{
  "model": "contrastive image-text model",
  "dataset": "photos with spoken descriptions (Open Images, Localized Narratives)",
  "train_examples": 203450,
  "image_size": 64,
  "crop_scale_min": 1,
  "horizontal_flip": true,
  "tokenizer": "word",
  "vocab_size": 4585,
  "loss": "softmax",
  "embed_dim": 256,
  "encoder_arch": "convnext",
  "encoder_isotropic": true,
  "encoder_norm": "layernorm",
  "encoder_activation": "reglu",
  "encoder_mlp_ratio": 2.67,
  "encoder_inner_norm": false,
  "encoder_drop_path": 0.15,
  "encoder_patch_size": [4, 4],
  "encoder_conv_stem": false,
  "encoder_layers": 6,
  "encoder_width": 160,
  "encoder_kernel_size": 7,
  "text_encoder_causal": false,
  "text_encoder_width": 256,
  "text_encoder_layers": 8,
  "text_encoder_norm": "rmsnorm",
  "text_encoder_norm_position": "pre",
  "text_encoder_activation": "gelu",
  "text_encoder_mlp_ratio": 2,
  "text_encoder_head_dim": 16,
  "text_encoder_fused_qkv": true,
  "text_encoder_bias": "none",
  "text_encoder_qk_norm": false,
  "text_encoder_parallel_block": false,
  "text_encoder_inner_norm": false,
  "text_encoder_positions": "sincos",
  "init": "torch_default",
  "residual_init": "none",
  "optimizer": "soap",
  "beta2": 0.99,
  "lr": 0.0017,
  "beta1": 0.9,
  "shampoo_beta": 0.99,
  "eps": 1e-08,
  "precondition_frequency": 20,
  "max_precond_dim": 512,
  "one_sided": true,
  "adamw_lr_other_params": 0.0017,
  "grad_clip": 3.0,
  "steps": 18800,
  "batch_size": 256,
  "epochs": 23.7,
  "lr_schedule": "wsd",
  "decay_fraction": 0.4,
  "final_lr_fraction": 0.05,
  "warmup_steps": 3760,
  "weight_decay": 0.04,
  "adamw_weight_decay_other_params": 0.05
}
Rows from block 2 of the text encoder of a small contrastive image-text model, named by matrix and row number. Rows with one number belong to one neuron. Each number is 128 + 32 x the weight over its row's rms, rounded and kept within 0 to 255. All counts start at 0. Numbers have three digits each.
After each neuron's rows are labels from the 100 texts, of 14848, where the neuron reaches its highest value: "tokens" is the input token at the peak. Only what is clearly more common there than usual is listed. The data: photos with spoken descriptions (Open Images, Localized Narratives). In brackets: how many of the 100.
# fc1: MLP up (text_encoder.blocks.2.mlp.fc1.weight, 512x256), inputs 0-127
# fc2: MLP down (text_encoder.blocks.2.mlp.fc2.weight, 256x512, transposed), outputs 0-127

fc1.58:143123118143118137098097110102128147129118165103104121152093174113155185117072135055157139139135135099151104102130105125100139139206121145117144136126129096164098148093163143108097121140161138191089115099101125161117076098155082112160131140154114057075151152109122095170123166150118151142073157059125153175079193187187131135082151125087136108160165171139117112081138091193170114038136
fc2.58:116103144110170089135124085138151115139125136095173169135084157108129106143124086116127102071175170158148123083091177138133121083165113114138121109130137156161115103103135107149124135120128104107138104100147133160100161154127170102110108105107136145157135122087076134121171115140117053179150048119155130188179127145176179145118103192140105132129092079120162114098143091090171068176108
tokens: "blue" (7)

fc1.218:121119088103124168150136128099135140166132091079156134129111116080129118163089075065135115131113067149129118157140131125140065154125109118162113081096168198123121109107094165141105182141133109129155171073126112168138183061071114117141095138112160102117180142143127111063105127098147191126184143100149136111146111186119121091141215107094167110136088135068124090126116163108135104168174
fc2.218:156148140104142189156084255098139075144134103125153165125132137183125123101105126123119140100108175071158134086136168099172093103131132085132093097211127079114118180151155150102098133104153101097173139132131091125106121132112149108129108121157095097169119156128116106133116092110117135087084184092091149154107112159095152162118128162141130150101169121139085121142149153090104198166141
tokens: "tree" (31); "many" (25); "few" (13)

fc1.202:095037106162128109141142116107130135136120155065102172119106150065153064092120146107133100142123084152140096112143157141103085094112133115171111114061063149141135142115087147111055116123172120095174134177151130133144207122151103117110142099137144101118161151131137072110127140127108120127125133103062136067101084133142167041126145132115153113208103143149153120183182136104166173169135
fc2.202:157099122126101088141105137095169092116132118135094132107217062074146106164111112116156090103135163116108082187150126124122082140171157183178096106156085133138065107111168123143116130100134169137139162136157142163124113130173205174139132101110145049152137142125104150163141166182050165161123097119145115141166191179132115076085095146127119141139120107088111095118150158132113157139097
tokens: "stage" (54); "many" (15); "standing" (9)

fc1.73:129128093194064124078125095150102138074167160104182103125087104144148167086166093159080121157135106122106126105194088162091153051154240147108095074156104101114140132124210159100114114073143134095090149124127124170128131139152152140095142181092107120124159108120105122195124156145149122146081167123143161108120169171095124159149153118178152110147096136118070174092078157091139136159160
fc2.73:115130152099172126133178098151132124145153133133145101054176106147173157125126123071111141139111147145145105138136144173122155141152208184181113083138109088186128082130119106094125121137094136096127100141104125143131165143123101143090169106083176147108101129101123125147078107054129140181064112144113110100114126092107072155164129064117078135140142116153109165159105137157110160131108
tokens: "image" (21); "of" (8); "see" (7)

fc1.235:174114180142178161075126055147170116143111149088139103071119126130072157164152142111115065155106167157124149181094131101143131188135140105146149080116160104152100125079146141097146156123095113146132129114107168133093140185102112070170104114084198123111135141157119075092072097107099100161122127123103155175111152129082107116153130118110092106130086153216116146096142145148200117174219
fc2.235:099055152116188144101137152148126098168078139120098144144083126158100158083128122113179110102141125142105128122088168094173116142196134135113100139131091163158103062118128125145129174101131129173102171146053101119111120119101124130095110141128162148104137089140172143132171127117088128108181120121130207106155104097148095064166139145144136087158114154168160177131070085162124077178124
tokens: "blue" (22); "goggles" (20); "pool" (15)

fc1.70:116152189136095143125177146145096137103129142042107149107112051228143135091166172145088102149103142101145124089109122145107120199133110128140081096090058101122100152086146095150186118141153121192067101108109139148147146156098077135084074126162136128126093140126080158100095137155158157163140125098147152101075157180041133084138132147124091155150112137097072138082139116108151149103132
fc2.70:095154107152082140122109083116139113097118059148087159131129162151157088167122166167133104153136113046086118117157129083180140138185063076125133167134088097133081068139146130146127142076086111115164113153130091179130129191141121155120114091128153170101072108110111153169080155089194104151131093047169128151101134145129115152104070162125122126111137180136081095106061149167153103108095
tokens: "of" (20); "the" (17); "is" (8)

fc1.80:118150100090153069120095145124084086078183177123140120139085174120144155125173095152093178102135100169157132102113161117079154201121144120127170145091115155164152113150117132142105133187113125115134168204148102136100159120121131129132120166168106096167181136096050129094087121089136139143108142128119154220130178144157088153196152082131136121133163145097160089157072052144108105119146
fc2.80:177100086101080116055129143088129102183150112138212115124162216087099055139152112171109149110100063120157123140119103171096134084103116112099151175135147123151152106116132108155151092158128106189181128128127118179102151117078181205196122160101114165128148155166134130202136094121128190099158111121099136116160125157115103149076082179116179148129133106134087113140171153131153154210181
tokens: "the" (31); "i" (11); "behind" (7)

fc1.67:087149153122134084110146143148144106113094153163136187079145101116146128116096088215180110169073147125113089127103086090129117123139165110092150155119153135083110134101121066150114122120105142154144144117106122092140115117148140142080151120093140129140112135146071139098122153103139157108116133193115088209162138218131152157131131152146065160194199102113131070083147086104102154136177
fc2.67:133109135147136166138113180123128099158154141079141074135140113116085144117153112161183162124145135100123211102160111105134108164166124121083143142143182130138105166136114116143169120180150087071061149121140156095141160153069137208159157151107152118082098124176106118188151041140104095104167129122114140119131172147101190138116103168133140161108069130116156053126115082151119062112160
tokens: "the" (16); "in" (11); "i" (8); "see" (7)

fc1.499:119149141158116085122151145116122112101199144123159134158106174092144175166131099111138080113154126171145120130109118119101111191130096087147122155099102148106156134210095147152181086084104178129078156169096117176151121089121129106157084063082158150094063154093144140120120132128138111087150121133099118149115100113117051109114126136110152148158190131074052127082214114151088142156125
fc2.499:141155111121123104177180086063116167136068160106151110112158138141115044132147115129104071163124132078126154137103162154143110150089146135115082132167132169118128148138101160162132151119125161144097153153120077133116120078142180136163116090129097152135103133131090110126162138147157155121122097098177077109123131122136081113112187108080127140095124090088142148132136096109122200119150
tokens: "a" (37); "paper" (14); "picture" (7)

fc1.406:122153155190197110159146119100134147101116125079117122119074109131073192076130141058145107194092152158097120085135093202146116137167107138105090149110067117138116155090146107137085111124085099239085175159155115134153146134086117177136150104177146092068094084079195083172116086150164107176109158144150131146126090169141098084109112155134153115174132090065179126170089146107075157135138
fc2.406:141097140129140131085140165059126112077117097090197129096102116151105130126138163109129100135142171157111117066107147168202151125175121149153073087135143152169200128142122155090156097175085118184093150109144072102130095107132116164112128145100128180136083124153092208097174057143112141149109078093169121103205148143129119138124121093062130117145172134066116209122095110107076048186152
tokens: "snow" (35); "purple" (8)

fc1.343:119164193096092064110133123142141145136148199119149154101075077120192163141187116182113075108095153146159180109100127129189077096134106173118163156084069093108092162119177119145172181148123142137088144146141075122135174141150148168172112120102191098126115134091139142121151134148130123142171164117144070123124110161126173104189048143182154111122135126167074114162078149142113108113138
fc2.343:079190126106120094121124186158105091135133085074141119123086119173110190166148136110112088169115155111131135144118165103177056112134135180169147167137110133111089143162165159139077159074112122151176118104149107078137112150139138134159051092156155126160103112127156108124158113060179126127122108180109107138239153143137160134129107099171179130144124188110146126118066129137148080177126
tokens: "two" (53); "three" (11)

fc1.303:114135167109120142154114137191140089111114119123129109138093098139135091083136175115097149126163118135151095169144112095090117099117098068160111164103155127130104239131137169135193176146143188130179131087153165119114134126080078100119089130206097143129177158105115107092101128080095128160153097118126149210109191096153123103184129097142098121097090151098098097096119137082086125104095
fc2.303:141105149138104123107141197106108142122145066088103112081151140174121138090135123117136104122116169120124133132172111179158123106079100125146147135170112148175127125148119096119148092113089172127128107091113118129112190108141156128127089156089105093160143109105086148117146100092117121106210146093163092113135105095099115127122176109090115064130184120090097164099068091146143188036099
tokens: "flags" (30); "curtains" (8); "and" (8); "are" (7)

fc1.403:104089052056081179115097110129105135067142136153110138106173142128183165143141149091063132137145130077118177094151108098147161140138143157120112070128178145078101140134119106109136083123104187112107137099110086085179144090130122155099079114095119138106127109096156106140083079179111192127083105110146187152148129083116178150126121104163124208189166132161162124165132143153153123087098
fc2.403:161130130101064108110107134104191129172172131123124166141155126076101126147181088116092157164159127198083146090213207165117069118050131127170220127205120156130124202113140122097116187146130110110130183120153122159122186114107128161176148180135129118155144135121110180133167094150094160138139128157087137102127078159112085128147107088133135123156143147098078125112146104132105121110129
tokens: "bench" (25); "ground" (15); "this" (9); "can" (7)

fc1.334:093148085112119109138144142165195132107154150132124176096101171113194169160121170170132073088128128105116093117100143132154091066085111061164121162079128075127125140105089140154132088109181124158128129130100079203142168168166115133185108122106075098094131104122140129070134106076165082177184146126230141076083108119166065090189129152125154137092075097144093127203148064125089135160160
fc2.334:124134121102114119091110105102168118132084076147129114117109107115123120187151135099104112112128109143160140198130131088152141119113132132134174132224122097054169147151163132141150102111055169145114149114101141114114118162073156155096154172166105081088132148127093173136105145068126041131103105197141123110191110124108168130132098171153108090171097141104159088135115168138124096087130
tokens: "two" (61); "black" (9)

fc1.252:106160187106149162122156123110160112079145145130160148101103153149067160137086146143094150139079097180155134106109123093126207144155088125131100083093126089137100131113188175141129130108180131191118112126167099144120129132119166156096096163138145142131140100142161090081064084191108124138122129142123134100055151150111131069132057137114039077092162145133134142114136121135159120132123
fc2.252:114122110147092087124091072155084102189175132096162187083084148136142132169125129209173041184146148148088115100122134073130141129158157145158137141108117124129143143165114091137139110120149180134132170144152106167117061172158131149073172080144159154147143145154090069133153100129130064123102091137143097166148121130158107189133135152140114075133145155166131171137068077145122071138151
tokens: "the" (34); "camera" (14); "of" (12); "this" (10)

fc1.205:140091138162163086110113109063149147117129121078122085154169137099127098113102131108095189145113156147128113109147117089167111148173117057183134195098135185090073124131112087134107088144089039214121125150097055123147102158090131163147158078111152141102105127088133150167124117079068094142109139183136135106144101082170097133111137091091181130092142108069105132196162142129139178141110
fc2.205:109108092132144060085129112080089112121184157102167069120112072183067090147161144124160152117064114126178183083138108135145069099158123136167165146158128141144153121067085090164168064120152124133106123123063138156119129145100147140106151057050144096152077110113074156115128118149165151150100125163145081084182115128104152166134162125062137136131125194153101131092117146146158182113132
tokens: "snow" (67); "green" (8)

fc1.355:116142142165176084171137179099072140148146153193127195113128174191117122175140133129121091087144172163159105142104089141154092135105112098102107171085183130181144089205108111144126177136114147132098100157144149119123069065167142144086135100087198102089178162103081161169159113135097115115175085127147099104167134129153090186141140184113151140189149079146162158090130061141193119105127
fc2.355:130122135160125166128093166132105116137095154178081121154158104154119161130109161110157156095103096157138081153155076147144151113130133083156113110176093173076095124141119091083142172167114143170138148105156140098063116077099150136082195183128161150135195113140094133147159151142153117122201130125157141101073116134177151064163177154186164157087176071120079208103158103070175133093149
tokens: "the" (27); "sitting" (12); "," (12); "see" (9)

fc1.234:128111135110124077150108121114104099117111129135184173164154098103122151070139093134098114169115203136097116174157109106065135141116104155114131109117087154119114163135150138149140149178135169070160143083144129114137158080103114081106132161113142116197109137181124106106131117144151097116094062171166084143111141174144138143114117136113159112113248093128123060125130089159133077181105
fc2.234:096096154153190109117073035118095089120120123151163120073088130111190078135149143169129086127106114149120136105172194160095105117080107169219119135123155130124132128107126134128200106131092068084132081141122135141144101078152144131149109094121095064084086136130144107118143093169128131123098140171093110144140112093122111122086179080179107122097131077123135140130163111080093175138152
tokens: "of" (8); "see" (7)

fc1.44:132079133124116103083148101124180094143124071127088132165084110143134113128109137118105107148096117137088113127152117083099063150115097135165118160152121129165097138098103135098129054128134156142132127108153148125141104165102143122155164094079146098138098133117169107118107148165124143152112173152163147124130119223104140175076068172158123088137087106112122138060152134150105151151072
fc2.44:130117119171101138194138208133102120139129084123171138067116112149162082139130148134047137161124125055121112082118197096088138165162148157089084141255109121107096206141159153151153110104130160150131113148149152125131125144188173094135134111133088151058185148120104139163112118160135155141059149106117176096103155104095102142122126152166079088075151155140142105135173105162129159107125
tokens: "snow" (18); "water" (10); "plates" (8); "surface" (7)

fc1.370:157115126055151169101101190200106064067183092046101141130131104079160122121123100193095166128120134069135123115127124103126143156098115097142170160070099101145130141138108094164107144149160126147170117136119111097190172155162066135147126146147089140112193139128094137155102100033119102148122193134106161122156160107097127085138159147195123118141095101091082097157158070133097102084140
fc2.370:129149099098094146141119118139131071129104203138138081178155141155113086140169104138076138142165117125192192092103120083130141184159158170164147131164138127150126156127135118153130106120167092145177120100147139100155140095122130126132108147131113097100139111106116099070149186099091162121105109182155117161095137162089149181106115162135148181122114108118076045148129148086088105124119
tokens: "tree" (19); "see" (18); "the" (17)

fc1.20:168094106170133138153122148139104147148190170120118154164172151146158165130148114151210085145133128169140153173099108157119126200130122141132095143081151140143145152114127104150098102161079053166103201138103136125185138097119125161148160125151093148115148098100193107123095131109140187158142072141116096109165132124107144193161152114105102116140164143116121135120107109083193147115112
fc2.20:136150141181092073130142138139180129117145074133136105177104137094116060067142113128095159093114135080125142091144087142123141149079117154130105091150126146122111121151079146146129158131147138158121089155097087052107124140139110121129145128117163158174152125127145131160149111108118169166118104137164150136115126058164160062193209096183107134120110131123147135167111131083163149143118
tokens: "the" (21); "painting" (20)

fc1.150:109086066123161106109130094120126080108179147111117151072119146152171160122179138120100127137129112146146073150157103105151113108135159135176109152128111088188101172157144097118139118130148109174145093201155155168136110062117162140160143099146101125164088202171093236147146086121176152139137101147154097150186160115129115092053096124104115074154103113177152138105169180084131134161124
fc2.150:062131144123145129108112179168069113079072142097116139165112161127149072120109149102105138102143159157145152134165162208170140102135101142072138096163096166157159168155178157159092108111064131120165155089126149184095080138133135095122114147140111127123138163162072090125126083115098153119122090157098056201163180138173126112141166146153105123057082172104145159079166134098186136153172
tokens: "two" (41); "trees" (17)

fc1.209:132134201087086092120143109081098172115142127156185124135088142057109110191057140180127098125163133074147151135154114063097132100148083110176170137137057124091141100076043126093120161157119101175157153138155146126144147105131130150157105078185051101067173101101129127191106127062149142151121071114142076161130155175160135190197155132124098157141132058146174122126142090143113178153108
fc2.209:106174184122156127101104147100129121085154192098105130153130148118156150059188145146131137197177114064166113144131151050165170135127162125114126127166091158167147141053112086139091176142161098162119083180140133061154146107180125097165148121137083100134130101112149093141116124182167176092114111127079138123116151122087133127190106130153111134118095037153193181141105053153098136120143
tokens: "ship" (24); "airplane" (16); "aeroplane" (10); "aircraft" (10)

fc1.118:199116148137133080139186089090120159134174137115161097130132103150137112048144139143101080129171144107107105096152067134120153150113167147111155135147100118158162154088114131139130116150124082127140132134064185158121151122149063134168093188136064133127136082189189131139142149110142187162158088087131064103038194214110123171168123151068116165162114134187124111160111125159135149104098
fc2.118:128094174119185181098109158031105070098139147134091105095151119113104187064110135126171098121148099108205138078134182078119135127112121184115138141134113069128103230079165113158147148164121117151123131114154102108152128136199061110153080135146155097144123107152139115175132149168127079098118102176163095119105185113138129170115088097142070083123106045204168132140129129146098117067073
tokens: "flags" (9); "on" (8)

fc1.419:128162150123078104125117130123102182126130104129143115156083139124128133087211163154071157096131077122103128082112089122118128124099132165118136060103151108184097134081152103081100078064153153107118145138131188148127156140114083145176162136126104145046143170094137086176147116110145119199076156105089094131130111089166127156080163110115160121067158080127119176106153095112170118111162
fc2.419:105116043131119092080137108107123214076088070109093160112129071135108131139076137101086036182151068169123133122124164063164142163105112145135176146166113172070117122160102071100100093103122122159083081132079123157189148130129115146135160088113110114168125118182159180156149110061121158102104105085155138190128085141085105079161137152146066104119099100086137108200143132149095119136182
tokens: "the" (22); "chair" (18); "." (13); "and" (9)

fc1.3:116144176157135137131077096129122161167141092163134134206121148098091157102086135158146124107138166101129125148148147126146131133113126121168154119113123158094162158051176106137114135092117120093157115156147127128088105135148108076123121155091123154081174144130162174088146106154100147100115140137161165111113120121077148151109144130130203083138140137118145137152118085136190087053142
fc2.3:098154117155112098124141099189138090106124144043170141138101142102141158141131137094128097187106170136095102143145140161091093131106079187154137173097122166158139157091092128116175139098093120127124129119109157104151162133103122177141133097101158140126114093119130063096148135111163121196121083130180167173081117137141149132103074090059078124144149125137107075189059104120046120200088
tokens: "of" (12); "are" (11)

fc1.441:164175151119066059107110082141126151155097147083086167077093107107095113116151162215129156100122116139055086027164085148076085108118193097151115137153088130109130124110156158128147100118140122093122116131134144127125148119144142124121077154059113141085104125128115136180156155133144079186079127102158116150131139141099106147138128139133160100068129121157050164141145105143068169141144
fc2.441:139065086116091114143163081125113085185113132087082104170138132144129180150114113095121161142141082117147108161082114152135079110167141150143144144134105110139177128110073103097116137112078177189144036172163133149113156080131113156144197124069109061091098095138106144105091184100165094146112145113166106122095104151106141096193105158161073098182142112085134092148126130187135118085131
tokens: "can" (17); "this" (11); "," (11); "image" (9)

fc1.26:081120073123147142063111113109109112092114143190131168153125157101110079081122086144066111126092076174076121148083102138121128134179121095115055108121151104059103118151177172120094142142118167097144103114189127094102111150143102169155081076077126138110118199076160114205151130165132100157196127105103071192184118077118114104136102088118164060064130105114100137159092122112164083129146
fc2.26:127100137136122153124199180121119068194121134125121116148144185126146096135166092098112078133122132158133137113034112123131136125182123150125169110182103140155076081177145134155145128084180107113115111103127171119129118114125192147145149107190163146240142153105089151125143127169082160149139136122191094164105141127138120164126122064107097164115127151108117097091181120131122081129139
tokens: "blue" (58); "drums" (15); "musical" (7)

fc1.356:102133138127107137049178119134142150132114161150097187092098153195135103135101107151154152150155141104171094128144150115165134071147108186135114131089064116143130130127124106143093122160156197194076192146161153146075120112139150149142139091139223067095084079104162142153171215116136112155131132101178156138155062100154151142059070032099086099095166090111153136111132096071140060126120
fc2.356:126066092095035194181175151103137089140097086129159089184184119163158164107119182150114091168165126194144133081150148152142063139128147109173070125186157071152188146161097059159097144157095132143116106158164129171124135110108163174147156060176082101076113119130127163131092147127080125150191116065126135128166120140111139079057072124106121091133120125128080131140141140111101119150047
tokens: "stage" (26); "playing" (19); "pillars" (9)

fc1.266:129145076156096114113164037098129145107163129158139137102110141145150086126123036125125165116113142125118066145185126124162137089112133067103110135124154153168150150159120152153160120135077090142104133123112084239089113119169140089135133137118146121097151176180162111100107096130147188113183133078134123105102127109085129172149172073113154172158098118146101114096176104107108133112097
fc2.266:139120172161106093101149160127195103149113111144139194196088103146170137096090090162090113162116079172157165119106197122146061119097132107130201069213169154103173133139072085088125110150155107147125153102162108130151092136134057135150178156134109136153159136146138118148158153040081103109127094124153154142121151111138102205126111075123094136155111105136084135098124096093191121134145
tokens: "sitting" (54); "chair" (28)

fc1.360:106071154130122110189120140042105124083148061113117138125125094131113131178125134103084122176134166177156136116092085145105159138164081130122136166119093173102119047091178123175103084146106103146192114113168087148161067115095072150102143155109129169136145165154151096088162081146156112154169170112088080161145115135114141102117133148131168098135100096110077133169127120125169111083045
fc2.360:087146092127114131129147139090134142079072157105108106155164057136158161136080140108161132142140140120123146108156122101173178158146132156170086175172150155143171134098086161128044117119097077125144152082084119138109197141177110129103137148073100166142105082158108148139104101110114086172115080173086159106141056120156183183145114147175143164156186085144152155100138141083136103103143
tokens: "a" (10); "on" (9); "snow" (8); "front" (7)

fc1.126:131117094125165083083200089143139096091104159155189183147183130190128122137166143125099180153072115119148113128055088123179079120135116078096149159135068109109161154068141179188075167165148136168090164125124117116130143129128150125149105097126130136156099136137185128108141101080152140095101164047115091134124144097054102202171126139153162096141125094137128140164161099147133085102152
fc2.126:096141135091112167133163115123153149126137138132098086135125162122134118108088091145125138175118177102182080096117136134122153128078114119093081100091173067157150137144129123084125158111107094105100115103130140156112149089174110069102104175063109162187162190119189052126180160102166185146119137139117124152134121142165122152121084114166183137150120161126103130133134144170168078032120
tokens: "image" (27); "table" (20); "this" (9)

fc1.405:094152136074074174191080144054110117099095075131070148123171171141140161099090086153147138110171136137081145124118112112130113127135065136124076120114131155132101142146065110153113087118118106113091189171159093077057139088107139121120122124131118189113085100113112129051119117131083134139119123100091114098115093170107135170133145116141157111142185149134164081175136058130127108128148
fc2.405:125102111051127115173164083095155115184130149154163179087104160133115189094083101164183095107126129111142089105101151134135146061173175120150173135043077109113143109091089171135123100132146094147126168146211112153138129153139073140113158151125132117153138070150170136103109064164145106146170081106127131134115097109154121176173105141090111145174216172097105109131131153093187161127085
tokens: "the" (16); "is" (15)

fc1.113:195121146156113173152130080137155131075129089129088142115084188118146168128096155091117136179163101128170108165109165154064183038169169150157114161097091078138095158102162166147143110152148156075123155115152146153142124106149150155131107077124129139111172162150090158154165145105141129118120183128116121135208115131105099145152103146134129101056116177127146172188105134116133139095176
fc2.113:139148060175120131130111117165169193128120098075172183073150140108115132129114175107135156130125105112124130084200131123091135170103144070152138142164104116094132127200128182142161155158195086144132078123138125089121133091182133160140104128130172155106126119170209153163184144137156121100099154131094072159151137150119086124112143163111147135072128085120087156108179107137087088115135
tokens: "two" (23); "." (12); "face" (9)

fc1.123:108105094179058161082091118099151213173160068092077154167109166100116139182090176183134158083129154143139133110110099175107099142118145143121108148120192121120118102158138106176124080193140098110183139094187156109110170152141176153178140115139181100115138141142092131109134153109078109193075127095146110109093178170181102099158114104097132133148157104119128171104103099137122137150142
fc2.123:087157103114134193076150145073140122172132135143066086098158130115141177147106130181166155124194140176077084175137179108108173143092132152086111151116143129142118130118194106157161133099086163095111115142162138102128127201157150162164128135112069140113100096099108143107131136122096082140175107085102044162056125120127120089090100132032146079081088149125136130143110158089107145150085
tokens: "stage" (31); "big" (15)

fc1.108:181070119157124129140144133185135105104182097085109144068145158089107161124165131145109108175095115108150143132169069072142096127119144076138117124135115196150123162123097129141135096145095082154139160169230127109202124114110115116233139141137143117137190178142125192121133199107114118146164108121117172122110140050159124166112156141164176093137063096127163132092168143104148120129184
fc2.108:111101120123086184087075117110151114170165117180158173177100156088095130115118112115154086167163125064127181149147135157133066105141142080179139072148155075135181065142173114145137133129121113154205099154194071084160162146171144084146123145103173137134144195132108180107121111175142140074159080180089166089080113111144174153133147183156142138122122137151114158143153113108151133124164
tokens: "tree" (93)

fc1.69:113133156166183176191171109095158097156164103079122116071098120170130087136065157148096090140145200107144056125214133157073151041135112118106128166106111183125065145230128118140158150138123115137155105117110174080151127156123142175151093084178123130150135181083136141093120127154172120086125107127106179117125115145110116127148150084139134081119169137173163125080144119070103179116161
fc2.69:177103120175141122109108152121154107190171094113172131072223068145134119103121189117140089101126184139098139148095150111221159105090139141115118107066099134129153125157105101098077130095093132085158159137084149070136075141217175146150115095115144126109114124125164129125185078095126137079179135138158067195111076156157142159066131173082131097124090112120117101134071129176126157131138
tokens: "flags" (20)

fc1.301:148124125159149080070125159170071110119142178116138155111110162075109145128223116212103100060131078083191189087095121112126101108109085160081129157094135107127201113094144150172117194128093166133137104089141125158105137126145137166139167078069102146161132174097100110127111106131136129128182193163146109129087070150109132140083102139143069135086139086099142162154119083150132136124106
fc2.301:204082145116105115095106170102103097137128104108134167148121109075163136102105093153134159108166093158178080122106174177110100136126141130166111134166132143145157151100148085096155134131121228141129128088211139187068092093141158173090110128017053079101126111127125122090128075162089118138139067133036121101162158156092054117122141116150167094146173194141157124173117117131192109181085
tokens: "stage" (18); "on" (11)

fc1.188:154181096168172174193113147091102092177176118112132094114094108158096069092134155133152136113090127188089128125176121146148170128115140154141144169082111066133067176128163141073159089086122129088118079153123129174122179129149104109040113092170104130119107137122179039111181149137117166071070182148128119129126152137122106091131103082083082135093045173132115182088067077101161144131090
fc2.188:131130142144119181146084139140166147133122124105067096079135109101119170178115131110065140107132141122168097123173093160096042103124099115101117128161174147142118124130111100123122101124069090101158089095154110103147081182155147096113117085115125148089152087098100139148119161142163165179146105124109116071106090091126183218104071079097179122153161095213140118116053149079062116172105
tokens: "of" (15); "front" (11); "coat" (10); "side" (9)

fc1.239:156108075099103109080169118104077141136099171081108159085125195112146144157042150155063152114107120140101143078120104117103095134132086136148120108144175135135160084104142124131076120214070139127146162114112167138160102123100107157147128149131184114071136146135123167184140098160170153106143079141107181105109119055120126133135091106173033133157168079097071140140113162116128094072121
fc2.239:093106110163147160122131183107169132135099151157112127154212089109143138143105175113125143116149108161107144047187226171175104111119179107106192117148117127174108140117138088214121206137117075151108112129121148120129167110066117143124198157107165154096130152135076150159144081148126174098090168075122138084108096110138064112149104097146106166133133105154130069136128101111149102109150
tokens: "bench" (24); "lady" (12); "women" (12); "ladies" (10)

fc1.158:106144132111081096152099131137159181145122137125062130086102098144160122127132124151136098087176152149126089162096092150133163062085100037181186138129078222133108100130128143121224115144141134123144119097156103152119171179131147158139115053157109149075126145163153114114152122110166184179088127129071149136107089083154146174139098124126136143198156080093129185087133122134102102149150
fc2.158:129147133143108101076100087098173128131126129107174129200051075158082174121117092124131093094140152136121119164144126098134132122200144142154159102150073161021178145162111095134125180143077121129113061101162151056132139098147129110145119118209076108078150159097127107176116107087093110109111099111178123104150092151169153125113118146123067125115150125094093136107141079119091159139135
tokens: "ship" (14); "a" (11); "aircraft" (10); "wires" (8)

fc1.159:120138128098196096091135094142117122096131152094084077150101163096084078140062126170051113153132167147145144157166092120162139165165156159116102107133124083163073080143117140124156172077152123166151093097132174075165161104192110109140116108114116153146126189117103159108120076113106162182149140138175085097100134074185108098169127115085160143120189119187156116082117137136171102086131
fc2.159:101155137098130161158158161060095166185130148049152063155166128113102057087152135105130081104148183172157136120125141119112130128156040104104117098162161101120109083136095109129155120091111115117129104155099102113099034177143140175168101176120176171133126142136092166085095191069167116135151088079099119118124148118154109102126126102129159105155144113144107151109093116087152123084051
tokens: "blue" (32); "curtain" (12); "name" (8); "few" (7)

fc1.75:140065128141135116155085134135134135105182122134171212139212167115145115138148141204154100175104124121099142126140101169092132116134095136141158160103142105169148182124171125202119098142133150141088125086143091178110140098124100093118160154115098132177127079123089130163143151113152114130155105131109101128156165127133135102129133148071147133144178169135169174142126138123147152155134
fc2.75:131082169147069126103142154107180090081145110079159215096171190132188137168085149136095142120163118148111170145159125133184116162121124191110125115102085114130135108140108188126105157108095132095143110191118152142094102145109187159164153105144129116255102110174191156150110192083056123132084133074085084132112135095123115054156143085075152118108135167142147141142095094148108078134073
tokens: "stage" (64)